From a checkpoint of a small image classifier.
Model: arch swin, moe expert_choice.
Training: soap at rate 0.0025, 14900 steps, batches of 256, held-out accuracy 99%.
Data: trained on capsule endoscopy frames (Kvasir-Capsule), 42238 training examples, 90.3 epochs.
Rows from block 6 of a small image classifier, named by matrix and row number. Rows with one number within an expert belong to one neuron, the router's apart. Each number is 500 + 40 x the weight over its row's rms, rounded and kept within 0 to 999. All counts start at 0. Numbers have three digits each.
After each expert's rows are labels from the 100 images, of 14848, where the router gives the expert most weight on average: "responds to" is what is common among them; "colour at peak" is the nearest of a few named colours to the mean colour under the peak. Only what is clearly more common there than usual is listed. The data: capsule endoscopy frames (Kvasir-Capsule). In brackets: how many of the 100, against the usual share in percent.
# router: router (model.blocks.6.mlp.router.weight, 32x128, trained with AdamW), inputs 0-127
# up: expert up (model.blocks.6.mlp.up, 32x32x128), inputs 0-127
# down: expert down (model.blocks.6.mlp.down, 32x128x32, transposed), outputs 0-127

# expert 2
router.2:508513469490571495524512550492483533465521571473533559477511503546550504484504465596571418478542467540488469446589507447489461529461461478496440476503496560483463503551557519538546513511457510517499502475507465460557484495455513521459435550542464466511493499541458538458541528521425378474435488509463569480523490494464501515563502550423522483544428401487500530487446488541487514505556
up.0:594489496435515527502477460567536529489468461471524510493521573492477505516449481506541480528496514543505507513511540523534493530551470569532497460450527412484431492469509535545505505494524553562524489435494479550559494484507529518400524482533594488522518501524513619499586516493435537526625530473487522522516467458579542503582486488485541485535536472435516459505480453463560524500502
down.0:488523504476549494551531484475504480509468515567601527446509492485490523527520554477465509446498540532570500531495498490561489482513557526481543525484478577616450449522490385589469464485528476487500482500464490467525464480459527513547591522520467446529483457505531485507462471467469484457448511530569423531481545503483506523517565591449506470478512524493529519478514610515433534572527
up.1:474427603515510487495546547496487576523473542484541540541525620411490529499519479477505510497491544518496469497502489507554476525558518528462499526561553526469472478506485454480501406488550522509597448507557466579511479566471452543501513445465467505509507475446519433493522419465571527449501511568511503526516489491468466519479513437555439532467544515432448484482531585517492523494483
down.1:481550482469544495543495513443544505484494490518423471564499494426405526475416530562483511563494493444521454499508466475491539490496516522521566485485485514511486461587551523513524546414546425513432508541494547570429497554609512554464469573529509523518558471535457515539569553496472448445501509472488489503507405502512447547550442481497490509537481504498495517543503533506554532540479
up.2:525500499541512507524511544531487477498482442409450521540519526532533523462456467507509537518486479523403435499542536431554499494525504521468471508430452547531520589494511511554483505482486628470586478459510449531549484497582487458491510530555513451567436569480478494465495544494538503503433533430495492464506532518471460474441498472453453442531488510454494464541436560502555543437538
down.2:550480444473469444437528500490545551587581526474473507537491459523482555514475485516549489512548506476515481519443505493496443506516493502535517547502526517440520451453548486483570508444513507508476536456447535569552518437486440402502526521503529544470471466504568526572481517471469484499464499539523494503439432466552531435539557423458454487433505459512545607508517537493495496605535
up.3:563471518561473473505496514470438536485472500510455528463535478481495494547556525441513603459611577470522562447425487453433540546473476557490470542558480462490508527559489523501495481496526507554529417600496490542470553453477552507493543539484536528493402514524529506561502494468544529460445547523470505495534486578473525439510493479500518530559506464514547465479522482524491531460423
down.3:441481504482484530477465525496441560529440468471484402474476486470502472543556499513468403529517487524480541524478499508487487522562465445494502493464521462445515528500484542517538610538396537589395523477555484446494522553451535518502465540524514555489481526492532527415511515549466498450493556486514519489493512523473500487423511459483457457575460548425513466505520536411527498547531
up.4:448491547496459435454534505561505546459473587546494553514537505529496531510517510505534584526523507425510457473480421506497502498518515461555521551511468551535507463533446551465535490477493496549458501418466511492591502525574575439515485495552472541517468463495514538527473527489505434551458466401529498484567498541517491530405548475451525520430450468524461541459500472429567486503529
down.4:557637435487459470499480515555509472481459514450569497588515486439555498441513430508530403516469531514549469497510489487516511555449534497511485475438484489476533555552508430518429475504562512520521559463515497491456457534458467459474574498496534500502481518458450494520430549517524565578554540460494522499485477512467450455524420507592467481462478485511480502521518491564537506480468
responds to: finding: ileocecal valve (100 vs 8.8)
colour at peak: grey (44 vs 8.5)

# expert 12
router.12:530586523513498489475496573522510484452502477537495461554501507497506487446565510486492489577497515472496493467562508589493512487511517565530515494495472567502496527532442530557464532470523469507461478390476523526537462477535512445455556484470532467461466543470499603534450537612449510497473535430574448502436449494566451452515564471467500470427457489539524522495523475475508420528543
up.0:553533555527461461479507448414532491513584527546544467522490556475510440487480530416485406488555479537476515435467559476503450517472541484445445453491494471510541477492468512555521454473489468537420531442549479474550545487440514568500547510512543446511453482479495490530425534463520544534446534539467515586482476516532484489545510511449461479526493526488509525579515544538445465481603
down.0:458498465472514487467503552546440489538498471541510542534520538455432517496504522501561534488505526490443547427520493520525543430473584518530532567473420490482503517467446456451547531528583511521553518536499469515455483495509559439497506553501510483474519423500523571569557430510588450462509530508519382504498425461486555485575528512485501488472494492529496483473435555543445450484466
up.1:438438462484498508559440546527508527439519432481515499481444485522527505487576518366538464485462517477505540486439508555558428513520469489517505481532416465516473447494513459499444547528562458464510538491482483525493460521516532501554555512521490507480529556476531553508419431498470467493526546454403442491556395511549508469501430506469472471539522562518499565538500518481483481520457
down.1:484493478494471494436473452452488423526504469507532502493518513473487493538494456534549481444583524541479507505519519499480546471490600547505573555507595500536509477464518578492518434523475467526521456479512478487475472574513479522434469593466486520494498507526462481467561508437529475449446507515437489539483477454445401428490470510558456513568536406540556490485530596457470522500511
up.2:490467523430495506525483530563530498513430467508512501465516514504538472548502556494459464481535556496460533561538539480571519510481524497503544516540500460511516504428505489500554509508470571424457524480486489551531552561508467510541473536401482530551452542539493472533508412499538591468507524476432478379470451493509506435464575565532577433428510534466524466539474541511444508494494
down.2:503420466561511490471444500451523515551477519505443528436480512506545493482556547577533632508580509445520564500547546467476469449463508470515525432467515542486485420540562558547426489561456494448507543523467482533491481479478532556422449469477480525470494503466488463523501519477494518470538508511466542497497525448499480536549561484419507511441537467457426476496555557547512514461520
up.3:359546505474428508502495557524418511402473468459561501483557525494514489536550494505476488528531425520506524451531506435563391488436461491541478482530519455501444531504519471460456440510446521519568508500546476539506492477529476466432496553545507428503423491457469489492507490485569515514530531509439468484519520497499566451472449513437513515498500531538537504519494460517516417511560
down.3:526498534511606508464498500551498481532518470483445470553537433565462476480440579517472586470510436505483481547485462481486561555514444490504432498513518430527460520453527495457526511515489465563470554470427515488496521467432541585507456517584492452464497488579430467419470506567528432474471468509467494542519536483482454503516530498545485540543533464527551534515544466479533502425523
up.4:530512489556473479521529432449448474501483452426467568477430516538527470499493417538478507470500569462479517505501531435516480505521509532543552471561474464496545556486442381453554544444525470564467552502554512503510465538486525532530577468483482534472530564438502469511515572508482552513439468513427466474504530517439449495544611483500494541496572470463466545476515523481507469534510
down.4:472547498530444524486459535504533482451551551562505441508463523491544417496505429517566516478487471475470485475528528568506532511514458532498511476538460491516497493510424440608494555505470503500526531514525555448452527555606514541477534391501485457501497475575481444570487455553491508511515541557539523498481530537476500505515400555460527497446529459544506485448546505530495542410528
responds to: finding: ulcer (56 vs 1.6)
colour at peak: grey (25 vs 8.5)

# expert 1
router.1:508453473576449437451455448473483561497415540505503465527508516529434475449475502453534455448449561465539486473438556483546487477531516531498466471419464396456500530503475442535480553515471525535540557515501466576498523507544467466516530431535527557442441493474436479533564486507474521526594480546595536491548532479549472507470514517532574494484509474499508449485496493533533460502528
up.0:499492460471438520482492486491510540519467505548475515523514496486556466441443532516446568518462531507523568463496484511532467538462567474511531492525564450440490513467479553523497528491508535562431488485468558496491582470516517462500512513517458504487524419519473481445559500528418539501519454502485487519529437489517450489444572513443386540593418535494422568522496444516501553462593
down.0:433451563448440442458571524473477484552528499527517458489564447536546443467573510507517535515482576466485503514552508468506513511463471584497493499466497494500537480468431579431450526501535423423491547543545472483534533512435535535444486490524544505510443497455533513412468561509474516494492548562469544479511402490521505495505508531508499493499455537435469557524563431518556507454499
up.1:538508407491505563443492521529462539447550514511487495410495519553503502507508494514412467457521515464495463550478512439479479565520463544518497569526492407411462451494529556514512514542498503564531542478498433520508533464550556431465508490564451554451519496531438501535501597457464464474484493502532498516490530423507459579558525466546529450527541475560509469481484458491447468549521
down.1:505493543496480535464525460496541513510493546480477506527451404440495484440469498493504512495521517450488547552479475509551476510548480424478543474517512569477538478469476506526507529495447498506548593476520558545467501462498451533564444527520481501510484570470418461435472476509484564475575545498415518446555448512570543488469489510458524434452583557487468522547381503536505571473490
up.2:488501490446466515495458492495495507525486497553540500535492502502495499453467540462474469509496554502460504420418519539579513544493511450486435472463462419452474561523456506509408504533495570569551510420434502440430608490555515487510570488544535517486475556468471525482555512495498505548465472540525482505567502504516447444543530421526496556558496520491479519546532529478599508552539
down.2:427513509552479465469474538486429421543464512503544502525525514466500504475471567486458456544477493495563547490415510462527510483469427457517480467439542505573487488506539558421448509563500474470458549458525441500476473507473536460427457517513521505523495501482412461443454544528539508480524558505527486493572417542516505471515408414544435507474459514504461534509444459516537512437459
up.3:450500434567523499495435485542526519536519515462469497522570437558434438570514469571540520550518507538414508483518511501512532510522532542482579431481503474553472447506465491543481556545579510526459559492434429504536484513489474502508496551507458511468458500479519494449508507552515575518476568451531537477462550466474509536479533525477521507526535468492494472434421490540589492396448
down.3:462454461477497466456537440470419518436515536443485497506484528455475432463457509472578455466536530546517441389521517499523557528544533435480519457501491438495541498482446506494533535490545546434509518511561495523555583530495511475490540533517482495494519560451560500508438534473477533511512493447503511489513552594507466545520581552478447545484627538502522505521486529538556528493461
up.4:360484460459507465523573487500489607510464536470545502512510466456490490497527554477549497445536547513508498472481483539535400531528490490515525486491440502550514472507457522489517531564468475546522575526519475547434507467524496560484529484521538538506484441476454477532570529510509538553551567469484526494517420542498433512453460521507526497434565580478500465486384497519497527485446
down.4:522480476557511482461428530440525546484524468544565527545462479459485449551524524414512472499491534510569472477534523488465514478447508547488495432460500540422493544484502393549494581514515520521478611454479435508509509465459512402476503509455473533537459506433533473491446500481452503486480470442574505506441483531547484449576525542579484524487478497462451514490560454533524538501470
responds to: finding: pylorus (100 vs 3.4)
colour at peak: grey (49 vs 8.5)

# expert 10
router.10:484470548523402501525522478526463537459532502487529534589494487488467505412529508531452536567492471551492494556538484501485528489495571527481477476505493486515544489554526510502436416502545410480502421464516509435508537493459538563539550471508480469403448548535587457484557437485483487515510489496421507506503565474492519515469440519473501503482517506501463547472540564566420449415507
up.0:582512500566519515470539549436490496459501501500474541460536473543567515534463572493443455500516471451472538518522495475556464483461436596408570446517521518522520485444550471481496574523412485515493490451565494525487535536509512487548494492534541546471475454545460580458527504502494449575529458538528485509525525459566478445516509523520592466468485537511455546488566530470502542517576
down.0:480420456556516425488457530489496539484512514484515511495518555432537519482422531492529546478492535562470476538452479508533499584568490420524486520495544440478509472528504454583471464570468450517485504506507457502506492500475523527491469476522524467496508547462501493554428566520415499497440485478434579435509539531532496535430486450520492543506515469509618475434544425481551466549455
up.1:533501479525475509542517519510532394530497547498478535540509489402539511518444441470475442524505465499524477551549467514532537543489506458506520475476497498454482456420529478551498427478503510458464523511513455422560495521485499482495562483512437480472579528531551461500576578566508535519490532500476540481513467496552525436490410635527501509460456539527545579461527521477510419494497
down.1:415486527475490441578458420522446487553443505444479495463417436480448465476478509529457430526481547529481541515522510483531469482527545484502559476516578461489460429530507454506490522504428533484471514478436501447561531479489462516553541494485554478462507486485559504403376500536500446520454481581470545432564509512492488494547479427479468497468508485498511512492503476488463560452499
up.2:489566462490432492472477468552452505498495415494544504495489394515529526526473512539507529519469529502433489597542520475530528557490530458500472527524561459577463517465500540544502470511571499551597502492555528489498505473479460532527527465588517525515452536518473556430465532469470544531525455494495500486436532444493556484510425521468480372496500452555498498461524522465498522413482
down.2:437505477414531558493523498506484548569528522520503493487470493550441538405465483476482520507532505533540399495508477501445504510457574475425511525454514488526450526503520508503552504519480469420444462529508505512469476455583530498497512484514565453517460470428475559521452481475506576529537546517466519540467492621478422515509503482547493496448488465548492492594518513567449419521507
up.3:507517480519520481529488565495489388431529506566554491477476456551587450453474547521497489477561488492540521466499561544459462472478525539478483531474527484533501498520449535478552532482518500444472474559462443433518512452499491498552497498394513546491412457568542512450486410555484564504459495457445510418507524397496553542509522523450485521531510453467542557483468501513462501500494
down.3:456506555457544529515546456520448483509454468507505513514573551492523443537441495529572576497480558551420522468480506512476469461488558534477430513542476534523420506603489518545504459504495507449516513496505495440561526538488472498570513588481477524547453490475480510595514530434431505499459468590510511503560480446481502501549497510584500427484445543488464429528496508492465546504480
up.4:475462501496515496506494523509500488417485526500568460555557549459509536455555544483519541559490422502517534467530433537558543481537537547504454483418543430580514532579455504494478483495506468529511559513486502522490493482440473517538513487533595446500503516544509422544453438502506444541502506544499512538486552427458505480553448507483563495447514511472416486443531480478468550454393
down.4:465460515544524514513513599508502485469494448534538489534521540487461540445509541510445554498525541556521491535468466538503552523541508539471575499488585459567516513491548489494526476480549526463514436552472471432548512493541557468477555504451492484518401489443434436525564465488550553500464520543469509491539503515527516503528554506480515492574563552498509546483448606562531442410483
responds to: finding: foreign body (100 vs 1.6)
colour at peak: orange (60 vs 12.6)

# expert 3
router.3:582470471491533482488548498452523550543493519424495491501436486482457441500445509483507512492461531453451447495494512511496505429562539497517495517479489430477439462458459474525532558479562580464466601555506537573442470544522443542538518533460521495493561562502506492595524507497523478485566446487534428425492518516564459518465472569494454531479544501434504475513545497478514415533530
up.0:523492517484472515553477536513552510557425391548519533394587475554469557556459479574488478528487468512466476497482422550501458510443548500494583511532407440521513536478512449488464483467565567526538493526469401488496517503514479467438469480497477545506487525523536496488465465442481465444531529579443563446524495500453472463544484513488463540452497510497511510503510541510478454461532
down.0:554539489444536494440517469538470501510455505481476531579476569505444552471425551477502560472588478570497472495593520582483549510464478533554510525461462461549544512509500568520496491492555480476530463546519519584539424447551517546491478556497496461478487448529470566539476533540439525505499461531480585466543512496521480549423485513487461531438475541465505472507431455484470466486456
up.1:506436444474464522513508454563520526498486517409471531526454496438498504472494461504504517473487522465539442458456520500505518456550507481428536392525517458521556526509575516479508426484534578484486480513538485524478574530562515550452442524514485533469488468557463445485480449503430537539526472568463572473469524503530530416403452460479400526535482506474482538469498491490439465528450
down.1:529510503568514493493517569493452521516528532567461528472465449508498519510463450563502468507549493541468464494509429582519545486560481492470466520534521504467504500495498510519527491500464572560456517500508452508490470555556466520507533528520510527516479483490558577447429520445569458502465587447468434472487552464450403499442522454450497402461501496422410497544451518428539470542496
up.2:554482488580475528480542493498512531483502469523523551585511454532535550422537490492503468477470433466509478558530508521512540514545526492510521426570513612522501536424448505483445481468557450480505554559537549464524555475585518490451456498482466431541505467463451557492466528483518491455487565555468531481542481448506515512541465592435515492521456451454443526480451515576474493477493
down.2:464561485451478568527543470578558495448467515487530498468453468455473406533578550468473492473573446577560488492531543518563491557475536446409514526565558522451505521470512489484565505458544472504520450496501587519500533476560594477472488464505510507543506513525580503492508438473490425489538540542508550451557485538471486535492515471575514466507541469499505507495561528522486490529530
up.3:521452456533415444472512517431491492571522493550474449534487546550495518560515497466491443469526576502434530514448518516510523471522507556493542536559474466553552524405512459523535454448396442522529521558472474473489461435482433471569509542502551523511513457520455499501479451515463529499511510435485532455515521510505548587539516579507478505551514544477434474562495446468432496485473
down.3:506553483542473485490408544490502509522532470403429461491549506515519564485545481463562505455451584536506480500505517514479463530481488524485466501516559450501492520553458494507510600601483544461496549481551412538554463531595508432392535518533519463484474486484469465500483479508493442512555405546502547538448479507542421536543480493492487487501532429474499489488511513521528509522481
up.4:544540496458502532475512508532508501563546467541500479495531436493490457553532551561487547501529455458493388514497561480499546504471448429532496469505484458532479490486509476555512436552580540514498511544547490472441500451479458541523588435419552500474469480466454516513445587430476564508546427477540533482513510526465536485473543479479461488525602536467490492475534517413509558502545
down.4:497484494576518501533501525504516529468554545423487463483453451516484506471510565498542506526432452522474485511538600441452504495511525519543482447485552559491519419537438440457457518458457496522494572500538507450458496556457514502489520469464538483476483483542471406521414561492506492497544508507503473519581442545510493491509585573415557485487426499566553485546448523488441507500534
responds to: finding: pylorus (36 vs 3.4)
colour at peak: grey (26 vs 8.5)

# expert 31
router.31:439456525451454574544413463503450490534463472492558475526441514482487520520452478459444502545470512568505534402439543564508514522498555470479574499487546491547562499472503524538495536465457485519508517508461507571497512550580480439433525483431540470497505488509470475507531496496539537556612426560547491516467494491558475498549542477475491532461541508558487455486553442505480422490497
up.0:517499493497470456538531502551512549565470500591583444520544487500467443508518452520550481502435529494549532471415539470556521499556477530566516488499462427480484594535454479497557498523448482588475521559492484523518511563501517458484569553508574462490468516470491465571525457508499504554443447493447464512480491496456500530538529512549454544387466536492464544451511529492465536452464
down.0:500466518539532421548483449495460463564486520521456490474481512468495444512492521494483457505503611542556465445536457424510515542460458532522544522495500514538489533487534498436475524447477490564525467543390476500596460492441527556482520478521513535447488498494399540551492524478525483478492512587454486458548455439579485435472570539552524522499502531512503565522458474489502533485427
up.1:474459460551480543518486506544512464521548532482511485451534448392617537526475488476484493501508491487481447483498457485410529459468518478504453514416528464509414466546531580530505558468566536474457500451449449489432479528552559478427512434498463491551495522497484525437455520477497468476427545425528458471381492501497466509435494497458531504506471505551541470514512469491503487478507
down.1:521535480519437519507455518494522509485479467451485525460491497450504553572570475429471455469501448461571478507539445554490572472552497495491538496532566518534477472549515507594519532544488509466577522479508536458597434502534496449549469557552505475485462519461574577521564476510504566525484497511494459554555486501502581538465493494554429457562517476451561494491461535427457477506500
up.2:476500517434497608479478463491497495541572462523542590494447480495493433477468550544501604526419476525444464448467571499526455505488470446500541509547547459482586546460499463519445492481471503503512529510490458476509533475536508538528526580542506542501464443488542423449432517508437439522479439515525482546470568488456504482444576518522504464536525465480580525526539484491498492489536
down.2:527481513502514485460524536516473526479546458573578521434508546610496605539452452459457448459506574459372514477479455454523530571526520475527512512494529478467446558516513555399551561486521459520481485500452511503512541512509517590504452517532517464508476516507476482462449468526504475503517519538479480472521483532465538452545507469451497521541497466531491448390500445502530534532505
up.3:437547468482491488511488487495498513548593536460470530486466453483491527499474505467472564467439499530453484485552494511494425514410544552509511525471542501472520471449479505489566493527496503455496453477591474519526389497426532576503489504512438482517509512510443472454451450558517466494554465557453490455483613494514452463525527520430469506531564541536528372481506522495462471514474
down.3:527495412467496509457556556540484483519488435499538505478512558553478556536432550514507508437473521536486466534502537565418450496501494475444546572492534483555505537520447443477490533519523510548543541522508449542504521482549547517515498504516498461494546450413601492531482447511531509493573444442493467555555456527474520453466493487429448479484533448510518445486549505455534399570480
up.4:484481518501463481493485557536533448491489526549535525553508465518399556535494530514468539484453495458603473531418481502531484521469556432482552441455484559456548460495440547476463572464450545509563522506499537518549562567521542469463509439437524518492529418434495569473547461479561566543502502489491529515509542492454458510523551500537544482477458480494485483525399510477492484537448
down.4:407497587499512433461489568530511541529474504495564522506467493455538486433472483473558430477521502517562505548528489482513475495480494509588503471455400467582528514496478427464579517483564536521513537554510492470502459521422551487491448455480463494470467541529425546512501505520477517498502523533451537472539550430542529473576544526562536534531555518585485474474524521572513529479495
responds to: finding: blood fresh (68 vs 0.9)
colour at peak: black (88 vs 6.6)

# expert 26
router.26:550510537496559423463523526532540536523463474459452552513576477549573558532512530524572488464549468472546444560539487481499431534454466550531569474536511502406435488525469484457448451513504527479474454505478489456583389468456469480541511544511504492501483463482511542546478510500482475523424560514414547489507507507431471491510540501455519511546509493514542556450489489501437559451527
up.0:473497506520522544525520520490490520507485566522558526489480489584491474496435504486511465471509607447573485462496454494446507499490520529451480422531472539455492492552496440475595506397449497560508510452431441495445506455465458581492469436446443484554485462466519430543472505521453506517460503501435508420505538519482510479538507537489481582460502492524436481516514550563554504479564
down.0:427515527522458489502469470550542531553439569504525523374539537531491456511489490501481482552473506502504494496460486538517451545539427572473477520512569487574542490483552548463543466531538487470504493469539528555550434524492477497444497495500523416504528431489541429458542507554558510486521456425544534480508496524472527540448437494440496437551507445460503567476440430498500480507431
up.1:558553509544478482485447532577470467525466510470542486441410524535551440560468506458499502518518460465466523510504457524408488463485534511461483533462542417509463510467493482461492458507535482529465522555585493519441553546466472509463501516517472582597510524494547497546458531465474546560480457569461471503454555539517554519521414457471475481539524486443413502547521494527561461483457
down.1:496517445468483572504495513502537531508520471501496481490448501558470501536436473508447516463572513501536487464545532460453526517484515458473467467491363514550579513519465486430534547498492563491502444492517533471429475489526457461468455450576515531403508461466480498460490457547435526434549531586511517501534519563535468488510430540533489436441482527478513416460552541487537495444473
up.2:539532501520495471503503574485607428486557548522490552500548407522493486587542511552454474477481514537535557492525437517465482417572573580475411525475538509602496511518498450456540510453464537550436523452531491522461496479467437441477539532522481424514476516546514470497474489523455570531521511511497489485443481464545503488513517518492526491507483507511510417563486458483439490520480
down.2:454515470480537473512497553596519472484529509476484558513526538513472481493445505521407486578455527442524499505538520547465478472514522553480512460506485535528525507501568501435529475497528482561495551574482504505468487503528512460418364444524445543521498493467577601513515470458521476459561512410513504447464491520529465420575520511520543543499445515491553478495504531502535483415508
up.3:535519541436540504487566501505486506466473436573548448526486507400417519587493476546508583472520564505496481567520514442490486474524498545519470451478536491458497535508514476516418458514561527505476519494577537505549435512530421430539525522429461523432524492487545493495526543524442503465518549503521494542483505498552488483454548489410453494548528473483512510535477417511416452472502
down.3:504541529603530527452469542525511521524498451477525453523460514518466516470493554522471430475397529494520524390483531451463554529487486539527481538485575498513498557488471449505557523438499474535449521519479418471493489491477542454552542533541490517444516384511560531493465440473457502494486515594538448506451436468552499513480515490481471479533510555500602478437494489527445499486498
up.4:496465560436527473508554498497508479501461507431455493504496414475490529505478520533495512494508483528484478479446552502470496430443499574465526460491472481388519452461514520501422468489463509506484483534511513501435560490481537472474517459418530557478552524527549502514417496485518536578520527490525401522565518522508481534545487448444528454527439530543533515496540562537451539610405
down.4:519500590514506495421518467522565518538534487539484493494482424524545500474505462493581580504523488512446502529511537562537574430443509582546531508529543513489462513505491546543478516450472457518465512458559530489551532434513504441452524582495500446521436512506508560583513575558526506446430516517492460557542473490484465550532530566543406491497440515559516499485480524536534502493485
responds to: finding: ulcer (85 vs 1.6)
colour at peak: orange (41 vs 12.6)

# expert 6
router.6:476464435455521571576529513504547467524582530507596524511483499478504479543531526609538449501523464536467420442521517474467505594527446518458450510529530519531465547566543500486529469493484437480530547500515471516499491481455499514510464563473496491472496526485417432458530485463487476488465456434523526496497489507529498555589506477432464509545520487449483550453492397424475511471457
up.0:566585476498497486527471434460475537530472530484590467498571506490506517474489555514454487520458484437522482490555483516501519551480435479460525578547485497469466477474493554610462494481467553491514519419477494516517494537532481498510438489537458486440492513463526587447428601481560558496498528518564485533545471556455494546506504529533455504568542502479463600481523561505455490487542
down.0:538558498464459526516500575536561428501537514547497523529481571510480528455464502443504484483474528540481508530429513533523459544478460447557513526502532481554565496432470476479477505530483404456543458575448496510489487461538445609540581602523466538482519480509560465526501533487573481532460467473546474510536432468462467467489539471526520518522521565515536570543555471515513533545541
up.1:453476448458471512494532450536521548511506622516486532540501521558481494506498501478455497508464480490526493520530473436498401502484438436534544574538560559535493465438532465493433473559518544460518528478484460493552570546459489525421456494541532526480540513509459482479477427415475542515494481523544541447422506539520490527534444536468475463432551487472455485497458436447426506504454
down.1:436547520497470443461457476483533524490429443467522461509490423474514516429542504609428421525571516438482528503512466453525470467424494506496523465462473478461488485520518492530441472474507471508541561451480530549484552500429509474551411508498481497468515482473553492529505536514505480510468390513542533569501471574440515489542470460597477573485530455481492497542518565504512486481549
up.2:588447502433461539518507500534529514533483445498503437508525516494487451535505506512499502465510557520420577508504549445478504487466523477522394473551525548449498489509477450501550477463544522506485548485453536471591462529503466493496491532442566466416522478547563521521491513478580469529445529517524453558396460457549471514613515544549483532502512535465554515513513531467457495543447
down.2:451457507522503535461519545555396508525515516555544518490464505534456579475456490486537468502543504535565516453442522428530481464493531523484521514429509448535601542495509476514545435553514516459509532486542499495521529480424527511539569476512493522505528503473469531446545492512503533496499515365487506560546473467438570526549515427430457460468527521545482466478470522594491435496472
up.3:469479470535462486483595502534454603545508551452502528531457410531524492466521511482551481527454501604494559468487500457490461566568517511529477558511531500532542506524504544454507419537549493490500439557478480526479446510453539538480486449556564491513501491464577520468530453479479576493520585476569466433429498539499482511571513483473497553481435510444486498502523473549521497509558
down.3:544546481427528444470417481523508550468453503502513474485526452542531530526499518537525423504540543460496555558521445437517504462413500522508510461486432467578547484494568447569537535504536532502471560484548500497587536537463517489499441533471502485501536554525497455448393564592485484543474484488531545490508550461526505545407508497467469513506520417547479499511544476508469511534524
up.4:483482520536538503462424513523536508558528475506554526532464519579530470482524494447501470548474535476460399548522491453501504498538522476554522511428604558561512537424526487505513465511595476433498612501539486483446532552458510497529491480564463494571450488527486500468463452469501454516522436525544504464474503581516528529430423520484462529464544510435474490478539508517489540528451
down.4:499592445481492534429546535503503486505530480417522505539419473484540544527554502566442471503510468416498480529505519460540528487452438566521560475520386558444557502550501534482501455512543497465562537496433475533511491456513492453455498523482563528495579491480504517499475573484452459452493450527562537530497500544492537473450506507590503510534415510509526562499464481509457502458546
responds to: finding: ileocecal valve (100 vs 8.8)
colour at peak: orange (37 vs 12.6)